A small multi-label image tagger, trained from scratch.
Model: 3.89M parameters, activation relu, depths [3, 3, 3], widths [96, 144, 208].
Training: 11500 steps, batches of 256.
Data: trained on Sentinel-2 satellite tiles (TerraMesh), 40.6 epochs.
Rows from block 5 of a small multi-label image tagger, named by matrix and row number. Rows with one number belong to one channel. Each number is 128 + 24 x the weight over its row's rms, rounded and kept within 0 to 255. All counts start at 0. Numbers have three digits each.
After each channel's rows are labels from the 100 images, of 14848, where the channel reaches its highest value: "top examples" is what is common among them. Only what is clearly more common there than usual is listed. The data: Sentinel-2 satellite tiles (TerraMesh).
# convs0: first 3x3 conv (model.blocks.5.convs.0.weight, 144x144x3x3, each kernel summed), inputs 0-71
# convs1: second 3x3 conv (model.blocks.5.convs.1.weight, 144x144x3x3, transposed, each kernel summed), outputs 0-71

convs0.120:096090100154129099118128117121120126148140152127117157107090122137129072100099094133145123137122160140145176167139087111125148123128102164127184109142103156116090101105134134073109124118111149139147133150142109122141
convs1.120:173130129150171148134143134140130138144182143115144148146165121178139132148147140132134149157159097151169122153125162141138153167150176143158141170144133157104088124114131173147119145122140150138195067146122142157166
top examples: trees; clouds; main land cover: trees

convs0.109:127082122118107116122096159100165137100124139108100108121134170142131116096133129116145131160134107124149106087109127146162178102102123119081134138122121145113133159123160110122126088143158127106081107105176161115126
convs1.109:110128137112143076141129141121157110139134120144131162151101127118144176159122114128136139131155157124149124137137124124129139085111086122104127131177133093139151134115138113084123119174147131156131147128125126138132
top examples: crops; main land cover: crops

convs0.52:146143132110123131124088125124109117130085130126160157185078080121112142139119136112132099082114131132108131103126127125135059114103091128146100133116117120096129099125095150101101121110101110133143122166115103127102
convs1.52:128101154093125122132121129105135185127156116124161124109144146150066108122119093122141134131110124160122141111145170142125135160127136162142143170097134116169128187128126128093112148127097107128123082181118093145099
top examples: clouds

convs0.2:122099122100152126122126137113157148126094121088096090134097144131118152121175124119127128103083111114114129146101146128136141106125122086062065141140080124098135138149117134130091129095129120119118119110109125113109
convs1.2:092104092115133139117125126127155146111141123140142096133154136149144121098194122145148105129152119151122162110110113088162155113131155123140113114141145132121153163136134136118167129120155131113089147130147133171148
top examples: snow or ice

convs0.16:107111136161125123080132068137082111130146164110150115108107087135150111165134117067116128112121133131136140122111121102146148131130122146112153097108124138120086119060131105105140108065124153160122103158115131147153
convs1.16:126110071111164132137101148138148139125121088138156143123131148170092107118140126113140143130135125151166111149138123121150167181130174107135109139087142159098108131090149138146139113136128095145157117114126152121146
top examples: clouds; main land cover: trees

convs0.73:150094156140124134150124105090094130139141145135129137112123179148128118138152112109151155137150115130155113130105140124136152117100099123138082111130117108115115101109137138068129134123124140156152079177141119116130
convs1.73:157156098157117075112124146124128169143165156160092156082137098134159152150129146147145139099152124102128164130160152102132167158136134163135144135183151153128101117136123112105108136123113167143148111158133109126165
top examples: snow or ice; main land cover: snow or ice

convs0.124:095132110089127115098094114132158113126112110106119146093090132104113112110151148149112080086120110105136128111136116119148126100150108140137140146124110146110110110138115147090122100069128108125119128112108126141119
convs1.124:122088112124158146156137127180111104151104139103181107180166154104139078127109103099130115132091135151122129100098108108097131132099105125137124126147103158109102156135152179131112115134111140081124157126146149145114
top examples: built area; crops

convs0.136:119103137139123103133129130089116153132107114106139126136142127114108145152051082148113127120136146121126099090158089154120088144094089153136158110116117093155129134071135121155095124142125088119111104134129153109095
convs1.136:114156113118119107150133195142159134140131138119095166180126075113137146114147100129124152097115142095117103127173146173092089098108115133122122098163109113153169122095148149143102101108158123141117149109129158164133
top examples: snow or ice

convs0.84:093105133131109064127119094160156127147097120091146094123102160138110111156114138137087120129120102112103111116100113153153157142109106126115137163121103147146108125103135141101160161134117117128140135144180131150125
convs1.84:148101142110123123102108138139145105134155153194138141183117136134157144136115097109151123132189141106128128137121093093129134099152098126106155127150157146094148132139106136083104141126165141151145158102156089151134
top examples: water; flooded vegetation

convs0.65:101154146156130125140150070145096131124138122143146136108154153118099138139153112112166143116154112089106120133115121157108161105125101086099103118132157120120139159118132104088083148150124135184108131112154094096135
convs1.65:134138113130136098152127124135157119118128131108131118127120157118143108139138103135099169128063131128120120138132118131166135113110117143124157095131132115115155130092092117119130129159109133163146128140078131148092
top examples: clouds; trees; main land cover: trees

convs0.131:099108115153148110090144051115098118151138175111144115110149144117152135161116145110136123145116124131163179169113111125134127122147132115119143116103115158092099134117153100152124107109096135160118113128108158126149
convs1.131:169137130122181145113123144142179170117151101143145164101137135144115117148141102090148142138172108135154111146130161121133119151131157121128115127102127143096077145037134137134157155114148128109196103107111128137144
top examples: clouds

convs0.83:089079114101096146108125117118057107144131143109146109136120114124138131127112091104102100101122120119157077098096145091143077114142141139146119078153079140124126142088142136121139132143176153111090115122132126161111
convs1.83:149132105098176131154123147165096098156135117128118128154158110151123137094153107179123132088164105159136123115135112122143121132151143153136127165113107128126130181155128158162145097148147131096139107156126158102181
top examples: clouds

convs0.58:122151118133112103151117133132118098137122140117131137135081071129131118114159145161140113118145155143090139112163131146104097140105067162128153131108122158083127121117124132088068097099103121117106133154089106121121
convs1.58:132106147114152139132127122128125130134145103121155115037139107139073121100124092147112126116129142170094092133131180124102115183122136163148142132110096124157127141139155109145105137109168098119129113180122143128116
top examples: water; built area; main land cover: water

convs0.70:137092151109123103095102104116110115127124155130107120098084104132156127125111101129143118126115084132151110156121105105126112107094145155140143083136095099089124121133144125087110131089148154150165130140165118128156
convs1.70:120119089110117086113108132110151148135110108117125118146107140157132138133146113116130138155112151082150132127128128134168135105170152127127167141142127097173137137123110120138107097125137113153128125122124095119143
top examples: water; flooded vegetation

convs0.59:152103159109130126137132127123137149150111130110101160152119098144140134148141117151108137094122088112152144129151107118132128142136115158144152104152116130080131082105121178120128137103107113151137107146133120110116
convs1.59:152137131086135145115150151126133113124092135121153093154136173110156110119155118091140096103127122136084146140101172113126109115099093133142085119157138096093129101065149158121108131103143131106129134151153131142124
top examples: snow or ice; main land cover: snow or ice

convs0.78:150142122124128103122114106121149145152113154107091151145091132138147160137117102124115165120102117113139122142152143136092122126115118103142087086172124121144104148117112088116083121104131125150145135116140130136085
convs1.78:114094097127140062117122117173150156142137136125152065153135114100143130139177159130165132115138154106138183115095096116152150073114112150174137143152140147160111135131102156098117105133128155121123121132126097156122
top examples: clouds

convs0.76:109142069097128113119146118137135096109167110145114145098100110105119123117153142141139132066142124115108126122142097125113109133135125163141151133113143123103105070132128115118138091074091141135127096136093124124095
convs1.76:130099127120164143181117143147121144155116131114159147148156129111131064085122128136158164089091153167103140126148125144100119163094127140127134099122127124118143157142170171142110129125135122087142132128133179139118
top examples: trees; main land cover: trees

convs0.28:109131112118106100157089175109143106163080144119114104127107127104129140101141158109125125096118122120063108094102128132158133135087097153092134138147092113078143123126152109124148117113089111086103123115117175141138
convs1.28:123121154130133141138143079163106092111135118130141122148141138107093164135140157130111133084146109171099084113121131116132157094110106159125125110126095123116148129153140092110179118087129136163140174143163141139115
top examples: crops; main land cover: crops

convs0.125:093119120150126113165127109134118113147121121142172125102150101118111107103101131158149170098124125122176100128128096168123147131152124113116116095139140107111158159120138124104136127152098101132080142121107115092115
convs1.125:107087130121108077135168113131133131096170127101123111157115161112119126132085109124100176132109134127115097078111123164142146102124116113126107075104130137168142147120090101166133117177090115123110119109110134131159
top examples: clouds; trees; main land cover: trees

convs0.108:108098113135127109115122141114023094132125118126109118123077113154105106145128082088121118126097137095153132118125098080163135176110120161106141110111105156128123111118117135116117130121133126135116131133136146118113
convs1.108:137123157110158173144104143203127113137121122123156091193159117160131091126160079169140105108125093172120091111135137116117138081133141117123111157132119137118126139157123141096114133142168139162142128131133137144143
top examples: clouds; main land cover: trees

convs0.13:087122153064134115077081105093142099107106124130117124146133113128106149125154153128127095084123112102142104106118153077133126086152150117138147136137113105157136135165153151148141145124133093139089151100137140113159
convs1.13:112098101100125083131158126159142059123137151114151120165138100121141092136122122091114135134109138152144126139121137101103144132116150064089084096143102160097121108134137130115132117131063155106126188094131108131131
top examples: snow or ice

convs0.47:133158140122133118117143131149168104158116140138165152173099106140124126136114107110129116056148096101072104130126132140129116146072118143106108089139137118073124099112115138099167120074091127135115093115120120139107
convs1.47:113086186114176124118147179170129149109141140137156096149140150152088151115129101123144149114138123160122099112112170117132172143113130178126120125126109145153129185121119134124149131117116106140131124190134136161120
top examples: built area; clouds

convs0.50:108148131129134103129101126135137081135076109106131130121075135138098179128123163141120137115137103140119121093139088068152112106113147150130164130111119136067144072118152121156138108108105083106120111147133159126106
convs1.50:131156155091125139117134111141113136125126140160153134140133139121108167135148150128140098072177107160102087125119157119150120094124092169128160130124135101139136128159184124131129129105139148141134153156176138155133
top examples: water

convs0.101:143100138112146111140092163090122156154085123096107082111104155099135144115164123144145118128098113115159169148108135148106123082107121108117127144173102113071124142146146165137073135129139072102141116100110153132082
convs1.101:122108086136182117122139141150144140128135125137157118137149137150116109099177103132156124106156131164145159112121128104147155090134147164154150165152146147162127148120139143135153114115114138113128093142155165155125
top examples: snow or ice; main land cover: snow or ice

convs0.34:094088119125125107107113078100155113118124136143097109142136119127129104082114158158156128124134088094180137099094162122115135111112131131133140149120118136130111116122104106113135101165115128113110094136136122129138
convs1.34:147122085101126141091100086137125098148151148115127131157139116145158156138121134147102094160154092135210123106115130091130110093196139131147143140138144123087107096118142141125108134125120143134154068135135117149145
top examples: water; flooded vegetation

convs0.121:144147132120105085072108129133114112105124109125129101139106079125145168135127116111108132084097155111136135123117172084130070081098130115137117126152114097145086095119080129097104115092113107116121113149112099132103
convs1.121:112098105109133101142117146136139157103113123102161115142180092135090121120143102101136129135092142132112148095134164124106131120131116156124129147151112159154119158106108094144081123125079099122117093149128111159106
top examples: snow or ice; main land cover: snow or ice

convs0.54:119086117131169112105124108121139115130142157132142105087113147133125121109087093123159107135139098135185157110096122097117137070131118109103104150102104163079116101110132106132141113130115136100156083098154138119116
convs1.54:166137128126135188106119136112149187118142130125120149125163127165144176157135140099139115153144122114181123167138190107164105103129159127160106134136124122139093157108128129130153148112163148130181130133130115153152
top examples: water; snow or ice; flooded vegetation

convs0.79:066119107125124091108102088114110101147134151129116128116112150125125118124121137097128131111131126105088119131137111113115112092187103131145122080106135127113089135086140131149132125130110144110062126102093166112098
convs1.79:094086106149175109146169072172163133144160131128163138121166124126122085095151127162126119126118095146099116164134126131123136156108144122148148110143124155110169187119143133136136127114131157113114150141127126117136
top examples: built area; clouds

convs0.36:108128116141128124148132132130100050132094143134127142137102113109114120122158117130132099073121131120089102110120119095136087092114103115068094129132106143091134100128138138124092143100117136076121146124153145115110
convs1.36:140109173125148138110150130150103157108168157147134085087128110124126148127149108130137051121122115177113122115121174082149103109089113159124132157132109112090124138159132101112131141121129183141113164183113152130105
top examples: crops; built area; main land cover: crops

convs0.105:110123124123160125125099139133117079125067126139137103075085127152127163130155099124141099097138129145132130114121086095123089104102091144112111147138119156118162110133128110141095137095149113119153156169164149110114
convs1.105:139121147109118138082141117115127189126138169169142106081117120133149133125162112138163046125161129143127159140140205098168109129089119145140132143147158091158114131142145125107115153123111184131117142153145119148130
top examples: water

convs0.133:073135127090108122095136076143080068124144140125113108125125106126138094119140101094088093067124141102134108114103152077148096151123102151145140113117127118157092081121122138101132124123144154138114111141108112118109
convs1.133:116105041087158156145096098168094086135120125120143092172160118145141120152116155096136166113101147124170124122096119123126145162120151135144129145109141128121097091151126135099117113160131119147130126160148126131132
top examples: trees; clouds; main land cover: trees

convs0.39:099133105121166100099082112131136102131089088127131139101086160146090135162091131096112106065113110129119091114109113080150111080116130142154138093100130140073110115092146133116165162131112069136141148142094154083123
convs1.39:140102128097159116129107131189142081149120125145153124214151131157150113162149132108153129117149137169118093162101091121118157109094151136104115107157134152089134121114159142107133126095116128143132165131130125156142
top examples: snow or ice

convs0.32:132140103126112116121126098109166157103148131117118122116157142151108149108132103125141089123116086096181114144075124137126099106135129140122119182112110126132141147136113060149139124102099131106151130135129112118092
convs1.32:088122132079122188118151069109100164118146164141130121124163143134134145135133098122132098163162119115171112128116165129134078119128145110148092099110126134106103162119135104132139134133163169130104103113168112155129
top examples: water; flooded vegetation

convs0.138:132098140073113127123147115119107115126126153071108088118117153136137168131167137145092134141097101106208137124098170172157114105113135114159130086151077115131128122136160114127137152164157147124109115126144119116109
convs1.138:078145113100139058115115129129127129163156114126150110163144123133115139110125132157153123130164145139144177108138149098115166108140134147129152170148152108133132141193142146124102129152104130130096129116151117149140
top examples: clouds