From a checkpoint of a small multi-label image tagger.
Model: arch wide_resnet, norm batchnorm, activation relu, depths [3, 3, 3].
Rows from block 3 of a small multi-label image tagger, named by matrix and row number. Rows with one number belong to one channel. Each number is 200 + 40 x the weight over its row's rms, rounded and kept within 0 to 999. All counts start at 0.
After each channel's rows are labels from the 100 images, of 14848, where the channel reaches its highest value: "lies over" is the class under the peak; "strongest on" is what is common among them. Only what is clearly more common there than usual is listed. The data: Sentinel-2 satellite tiles (TerraMesh).
# convs0: first 3x3 conv, stride 2 (model.blocks.3.convs.0.weight, 144x96x3x3, each kernel summed), inputs 0-95
# convs1: second 3x3 conv (model.blocks.3.convs.1.weight, 144x144x3x3, transposed, each kernel summed), outputs 0-71

convs0.3,118,172,204,142,153,252,257,146,213,158,115,136,159,104,212,235,243,197,158,138,152,214,195,187,225,167,219,128,181,167,194,206,241,200,122,228,144,238,181,247,206,262,195,218,210,269,223,238,168,139,247,198,173,167,160,200,224,214,162,214,163,251,214,187,135,169,194,214,190,212,139,205,151,173,174,155,221,258,210,205,175,109,140,173,225,213,220,168,226,210,240,242,203,200,245,148
convs1.3,183,237,210,148,163,138,159,223,228,130,180,188,215,163,223,181,179,200,211,142,229,162,159,169,176,171,192,192,181,171,124,203,236,145,191,178,198,200,199,211,199,175,201,186,147,226,207,226,202,160,222,72,242,180,204,218,233,208,260,199,171,193,45,178,179,223,208,204,118,238,79,120
lies over: snow or ice
strongest on: snow or ice; main land cover: snow or ice

convs0.4,166,245,205,184,320,129,150,199,218,187,193,230,215,250,245,161,198,208,169,152,226,206,254,200,198,221,120,202,208,260,171,252,123,234,224,134,207,212,197,215,220,217,244,248,205,186,176,185,208,274,192,159,241,167,246,228,232,127,186,236,256,268,172,286,224,239,180,229,206,160,157,224,235,168,203,243,242,175,253,228,137,244,295,194,183,223,155,148,137,214,183,230,180,179,209,190
convs1.4,196,222,130,194,163,231,214,270,222,141,189,161,200,182,156,185,221,271,100,101,211,178,177,211,135,254,213,230,214,137,190,179,130,226,216,158,210,266,187,195,188,221,87,232,213,159,195,168,156,189,189,142,98,219,149,221,172,215,231,184,162,216,260,216,209,196,242,176,179,226,114,205
lies over: clouds; built area
strongest on: built area; crops; clouds

convs0.60,236,199,146,225,151,185,187,200,184,255,251,228,174,172,209,184,212,307,179,240,168,179,179,243,247,171,232,247,165,191,207,166,297,249,300,229,186,196,249,209,181,270,209,215,263,151,194,210,182,229,232,187,203,230,208,238,163,111,187,236,243,179,231,172,227,271,271,240,205,199,206,192,146,252,172,212,152,235,191,174,254,248,234,221,172,206,251,323,225,236,175,168,183,198,173,232
convs1.60,228,111,270,162,216,194,154,227,212,178,197,175,186,180,228,179,145,196,213,176,204,181,198,227,253,219,216,190,155,93,238,115,214,209,193,196,215,208,288,129,211,184,131,109,228,219,213,213,182,174,145,202,249,201,142,210,151,249,179,218,240,163,189,246,213,235,219,205,211,217,177,187
lies over: built area
strongest on: snow or ice

convs0.90,166,259,210,150,158,174,190,178,209,196,201,207,132,200,224,152,189,192,189,159,227,234,214,179,227,178,204,226,216,185,94,128,194,190,200,193,248,196,177,234,169,180,340,196,157,179,213,157,142,273,176,205,237,256,162,292,196,167,174,203,149,161,165,165,163,285,268,213,176,196,276,183,133,174,238,290,208,163,249,181,156,226,248,156,169,189,207,155,220,195,194,194,235,186,213,203
convs1.90,189,172,202,225,193,258,221,217,167,206,197,202,188,213,216,161,196,206,178,193,196,206,213,189,187,188,226,217,164,182,228,177,83,214,210,164,236,165,216,239,235,194,204,203,192,180,193,191,245,206,193,183,164,186,193,200,171,231,176,184,162,242,264,206,142,188,202,228,192,192,238,199
lies over: built area
strongest on: built area; crops; main land cover: built area

convs0.61,241,147,208,305,278,145,143,221,197,213,245,210,199,268,167,184,172,179,171,239,190,132,202,197,185,264,175,196,190,229,214,156,197,184,265,198,190,180,197,182,208,225,235,182,105,195,139,151,261,284,177,199,230,155,220,148,203,130,197,188,201,230,163,291,204,204,148,256,165,197,168,176,193,228,235,213,140,190,204,133,172,259,224,222,196,212,133,209,178,146,155,203,137,176,128,187
convs1.61,167,239,152,193,195,217,189,236,214,169,192,104,154,136,119,208,176,282,208,215,165,180,164,254,111,196,195,231,211,189,160,210,207,231,170,180,193,234,194,159,163,136,136,229,201,208,169,244,169,152,194,145,114,199,90,229,167,208,256,174,155,184,228,182,202,228,191,159,189,267,226,95
lies over: clouds
strongest on: clouds

convs0.48,256,215,271,207,191,210,151,159,160,234,212,231,149,239,207,192,172,153,252,247,202,210,135,201,331,216,271,152,197,176,184,188,274,200,183,218,226,214,189,151,238,198,154,165,220,155,211,199,225,182,145,265,208,194,155,177,223,261,233,172,155,170,148,186,149,130,213,163,225,246,183,201,154,257,271,108,185,204,245,187,255,180,178,270,154,234,191,234,203,181,228,267,208,198,210,150
convs1.48,179,95,216,179,234,152,222,199,231,214,240,170,196,124,131,198,217,149,253,174,282,162,193,239,192,190,206,234,218,195,256,132,246,173,214,289,203,224,269,254,165,203,278,201,186,211,235,216,227,178,189,257,221,185,193,197,184,252,211,206,172,174,136,161,206,220,153,194,190,204,219,137
lies over: snow or ice
strongest on: snow or ice; main land cover: snow or ice

convs0.95,279,229,344,163,253,166,159,200,197,198,304,251,244,227,189,203,197,237,220,234,249,241,266,223,194,231,225,179,282,218,168,233,181,196,97,134,219,179,155,204,225,135,153,200,125,223,222,201,225,149,210,209,145,203,207,177,187,197,224,204,199,229,204,217,251,166,122,252,183,181,241,219,239,190,222,230,203,176,135,224,158,215,247,210,238,259,199,174,155,197,164,232,206,216,214,193
convs1.95,178,200,135,229,203,274,209,122,173,221,216,185,203,135,35,198,218,194,195,197,204,203,172,161,158,205,151,213,217,231,209,241,211,183,226,214,183,208,92,161,210,186,267,223,178,231,195,241,194,153,218,247,158,190,166,181,192,187,190,224,155,148,204,97,162,187,165,207,226,206,170,231
lies over: crops
strongest on: crops; built area; main land cover: crops

convs0.88,156,228,251,195,267,175,187,203,244,214,207,240,235,232,218,187,191,150,154,153,190,201,253,223,208,247,202,226,205,240,207,203,225,284,217,155,190,245,189,199,222,204,243,236,170,175,160,266,254,250,178,270,289,240,208,253,270,139,218,215,175,224,215,285,229,213,265,257,232,245,180,246,186,170,208,218,226,262,300,225,157,204,227,175,188,285,135,187,226,253,261,249,182,208,231,204
convs1.88,236,136,128,224,187,245,240,218,194,219,167,194,257,226,179,144,190,257,171,200,142,205,177,89,117,208,239,226,172,218,259,135,160,235,221,200,207,239,151,263,207,183,228,192,186,214,243,239,152,213,107,201,190,193,214,233,186,202,199,214,175,223,244,176,135,230,262,196,179,255,180,223
lies over: built area; clouds
strongest on: built area; crops; main land cover: crops; main land cover: built area

convs0.55,176,232,312,166,298,158,151,156,191,167,247,211,204,315,168,148,169,169,173,216,260,221,256,210,213,231,202,265,251,287,143,228,193,186,150,193,227,239,187,180,268,190,208,230,162,201,180,153,234,188,160,305,204,221,224,186,226,176,299,203,159,192,198,262,253,206,212,195,192,197,210,182,209,215,244,188,182,193,217,160,186,232,237,164,178,200,114,220,166,177,199,241,180,199,213,171
convs1.55,175,183,158,222,187,268,226,60,204,162,180,181,197,97,22,184,194,230,177,214,202,181,100,224,202,167,186,204,196,230,198,202,173,180,179,191,209,235,161,222,192,203,198,190,193,215,206,237,191,159,190,244,207,220,190,193,195,161,193,195,145,180,208,0,209,205,206,208,200,222,203,184
lies over: crops
strongest on: crops; built area; main land cover: crops

convs0.124,222,214,174,159,164,160,163,188,195,285,220,246,171,243,293,211,176,245,171,222,196,229,201,207,213,277,119,237,210,222,163,201,272,241,198,214,195,186,212,192,157,148,164,305,184,188,213,282,195,203,170,199,268,200,251,242,167,154,170,308,202,250,217,136,148,219,238,213,174,167,225,240,118,170,174,177,216,209,213,245,170,193,220,165,255,208,193,217,233,228,248,176,213,144,185,274
convs1.124,194,224,184,187,178,232,185,214,204,199,177,199,134,219,217,226,164,199,204,210,173,175,205,183,230,173,215,162,215,149,232,195,225,107,194,139,208,180,254,208,190,147,163,188,206,202,191,198,205,234,154,203,204,191,250,189,55,121,132,192,245,217,247,246,187,172,219,200,246,60,198,206
lies over: built area
strongest on: crops; built area; water; main land cover: crops

convs0.57,137,157,246,185,142,269,269,144,220,156,139,173,140,156,226,238,256,204,165,156,126,165,193,149,271,139,224,142,188,154,211,155,230,193,187,232,219,246,192,235,139,239,250,215,207,230,190,186,166,220,214,220,133,145,177,259,230,200,174,198,184,172,193,195,151,220,152,190,174,235,125,200,185,169,226,222,231,243,209,229,163,170,190,161,212,176,283,152,200,233,244,290,238,272,219,182
convs1.57,198,222,214,154,168,123,184,245,206,140,207,165,203,191,223,190,184,180,223,180,217,177,159,138,162,199,206,189,191,183,96,213,217,194,168,188,150,186,222,226,188,193,231,203,167,183,195,200,220,142,218,71,216,162,191,201,230,235,227,201,189,194,71,179,135,223,174,202,70,230,127,120
lies over: clouds
strongest on: clouds; snow or ice

convs0.94,166,189,262,203,235,163,138,202,184,213,191,191,171,315,187,177,143,101,186,180,226,219,245,173,215,205,222,262,180,252,184,179,211,176,194,230,190,144,204,186,283,173,183,231,177,158,153,122,178,166,149,293,221,271,195,179,177,256,267,154,158,177,191,162,199,178,241,183,181,184,211,142,155,228,269,192,193,225,206,199,242,243,194,152,129,175,137,237,150,195,183,269,180,145,186,179
convs1.94,188,182,203,209,200,225,192,51,202,169,199,161,216,22,47,216,179,205,216,233,203,197,86,249,205,161,203,188,220,215,202,221,175,200,182,195,222,207,217,209,180,205,199,183,203,211,226,215,202,161,213,235,225,199,205,198,212,199,207,197,160,198,171,0,220,184,196,220,179,226,216,169
lies over: crops
strongest on: crops; built area; main land cover: crops

convs0.42,222,168,194,172,191,216,232,234,237,229,232,235,224,249,187,181,221,164,131,169,217,202,205,256,207,161,200,116,201,145,237,200,167,200,170,73,263,207,199,240,178,212,226,157,206,186,231,226,130,190,271,194,244,190,132,243,231,196,112,132,229,145,245,283,177,199,217,209,212,215,207,158,277,200,253,195,199,107,195,293,197,218,194,195,180,160,239,195,177,236,229,255,228,220,169,151
convs1.42,240,257,230,179,179,237,184,200,175,225,191,161,248,182,166,201,223,174,270,214,207,203,180,200,194,163,155,199,164,227,203,213,110,181,188,160,158,180,189,185,222,133,289,250,151,171,221,113,188,176,192,193,106,217,183,168,233,258,240,216,230,246,216,167,146,192,218,231,258,162,153,206
lies over: clouds
strongest on: clouds; main land cover: trees

convs0.130,205,242,242,127,172,200,197,146,175,305,185,254,177,232,248,209,175,238,185,209,215,236,243,179,188,216,167,208,258,241,177,221,262,256,174,218,203,221,231,210,206,144,152,332,193,203,231,312,238,198,202,222,235,193,231,228,163,173,217,244,223,241,223,187,152,184,250,196,182,187,184,241,167,71,193,204,235,214,225,243,148,198,226,156,269,198,206,160,226,259,266,224,191,198,205,217
convs1.130,188,198,186,229,199,188,226,193,207,196,166,205,191,178,221,238,142,167,178,202,155,183,187,130,203,199,222,163,216,124,244,150,250,106,198,181,223,184,276,205,222,189,177,196,191,191,192,198,211,228,138,202,255,185,296,176,98,198,99,193,239,217,198,212,140,126,237,178,243,109,141,246
lies over: built area
strongest on: crops; built area; main land cover: crops

convs0.11,149,217,188,205,236,172,164,238,260,197,204,208,214,204,196,210,219,173,197,126,169,148,234,205,172,180,216,235,280,191,191,217,166,239,251,200,197,282,203,189,175,248,271,183,191,176,184,220,234,308,185,246,289,186,180,208,280,133,204,202,154,198,259,262,189,193,264,205,184,308,211,201,229,192,260,212,220,175,296,168,172,236,229,177,174,189,132,164,237,221,267,238,167,257,216,212
convs1.11,190,65,203,235,219,239,268,224,199,228,201,223,223,215,197,78,221,218,174,175,208,230,187,187,165,195,190,202,128,253,234,102,135,250,200,214,201,200,183,277,201,231,243,178,172,180,186,176,176,194,106,234,192,249,207,195,178,224,210,176,165,201,258,187,156,212,218,207,200,247,218,193
lies over: clouds; built area
strongest on: built area; clouds

convs0.116,183,176,154,186,109,231,202,211,198,229,181,198,165,162,218,219,164,270,193,251,222,235,231,220,156,177,188,265,157,181,174,189,223,229,314,199,175,171,210,202,164,230,238,201,201,216,231,207,141,201,214,141,164,265,182,260,226,181,173,211,234,116,192,174,196,284,256,257,221,189,252,150,167,198,196,223,221,228,180,209,225,227,223,135,171,202,269,268,234,314,98,214,202,154,201,225
convs1.116,204,175,274,194,202,216,147,189,203,178,157,163,210,179,215,210,161,172,185,190,220,195,215,234,268,191,238,168,193,131,199,177,174,203,204,220,230,164,292,140,204,207,152,137,221,190,211,188,193,199,168,170,202,170,91,236,175,236,153,216,262,215,207,220,236,229,213,219,205,186,214,204
lies over: built area
strongest on: snow or ice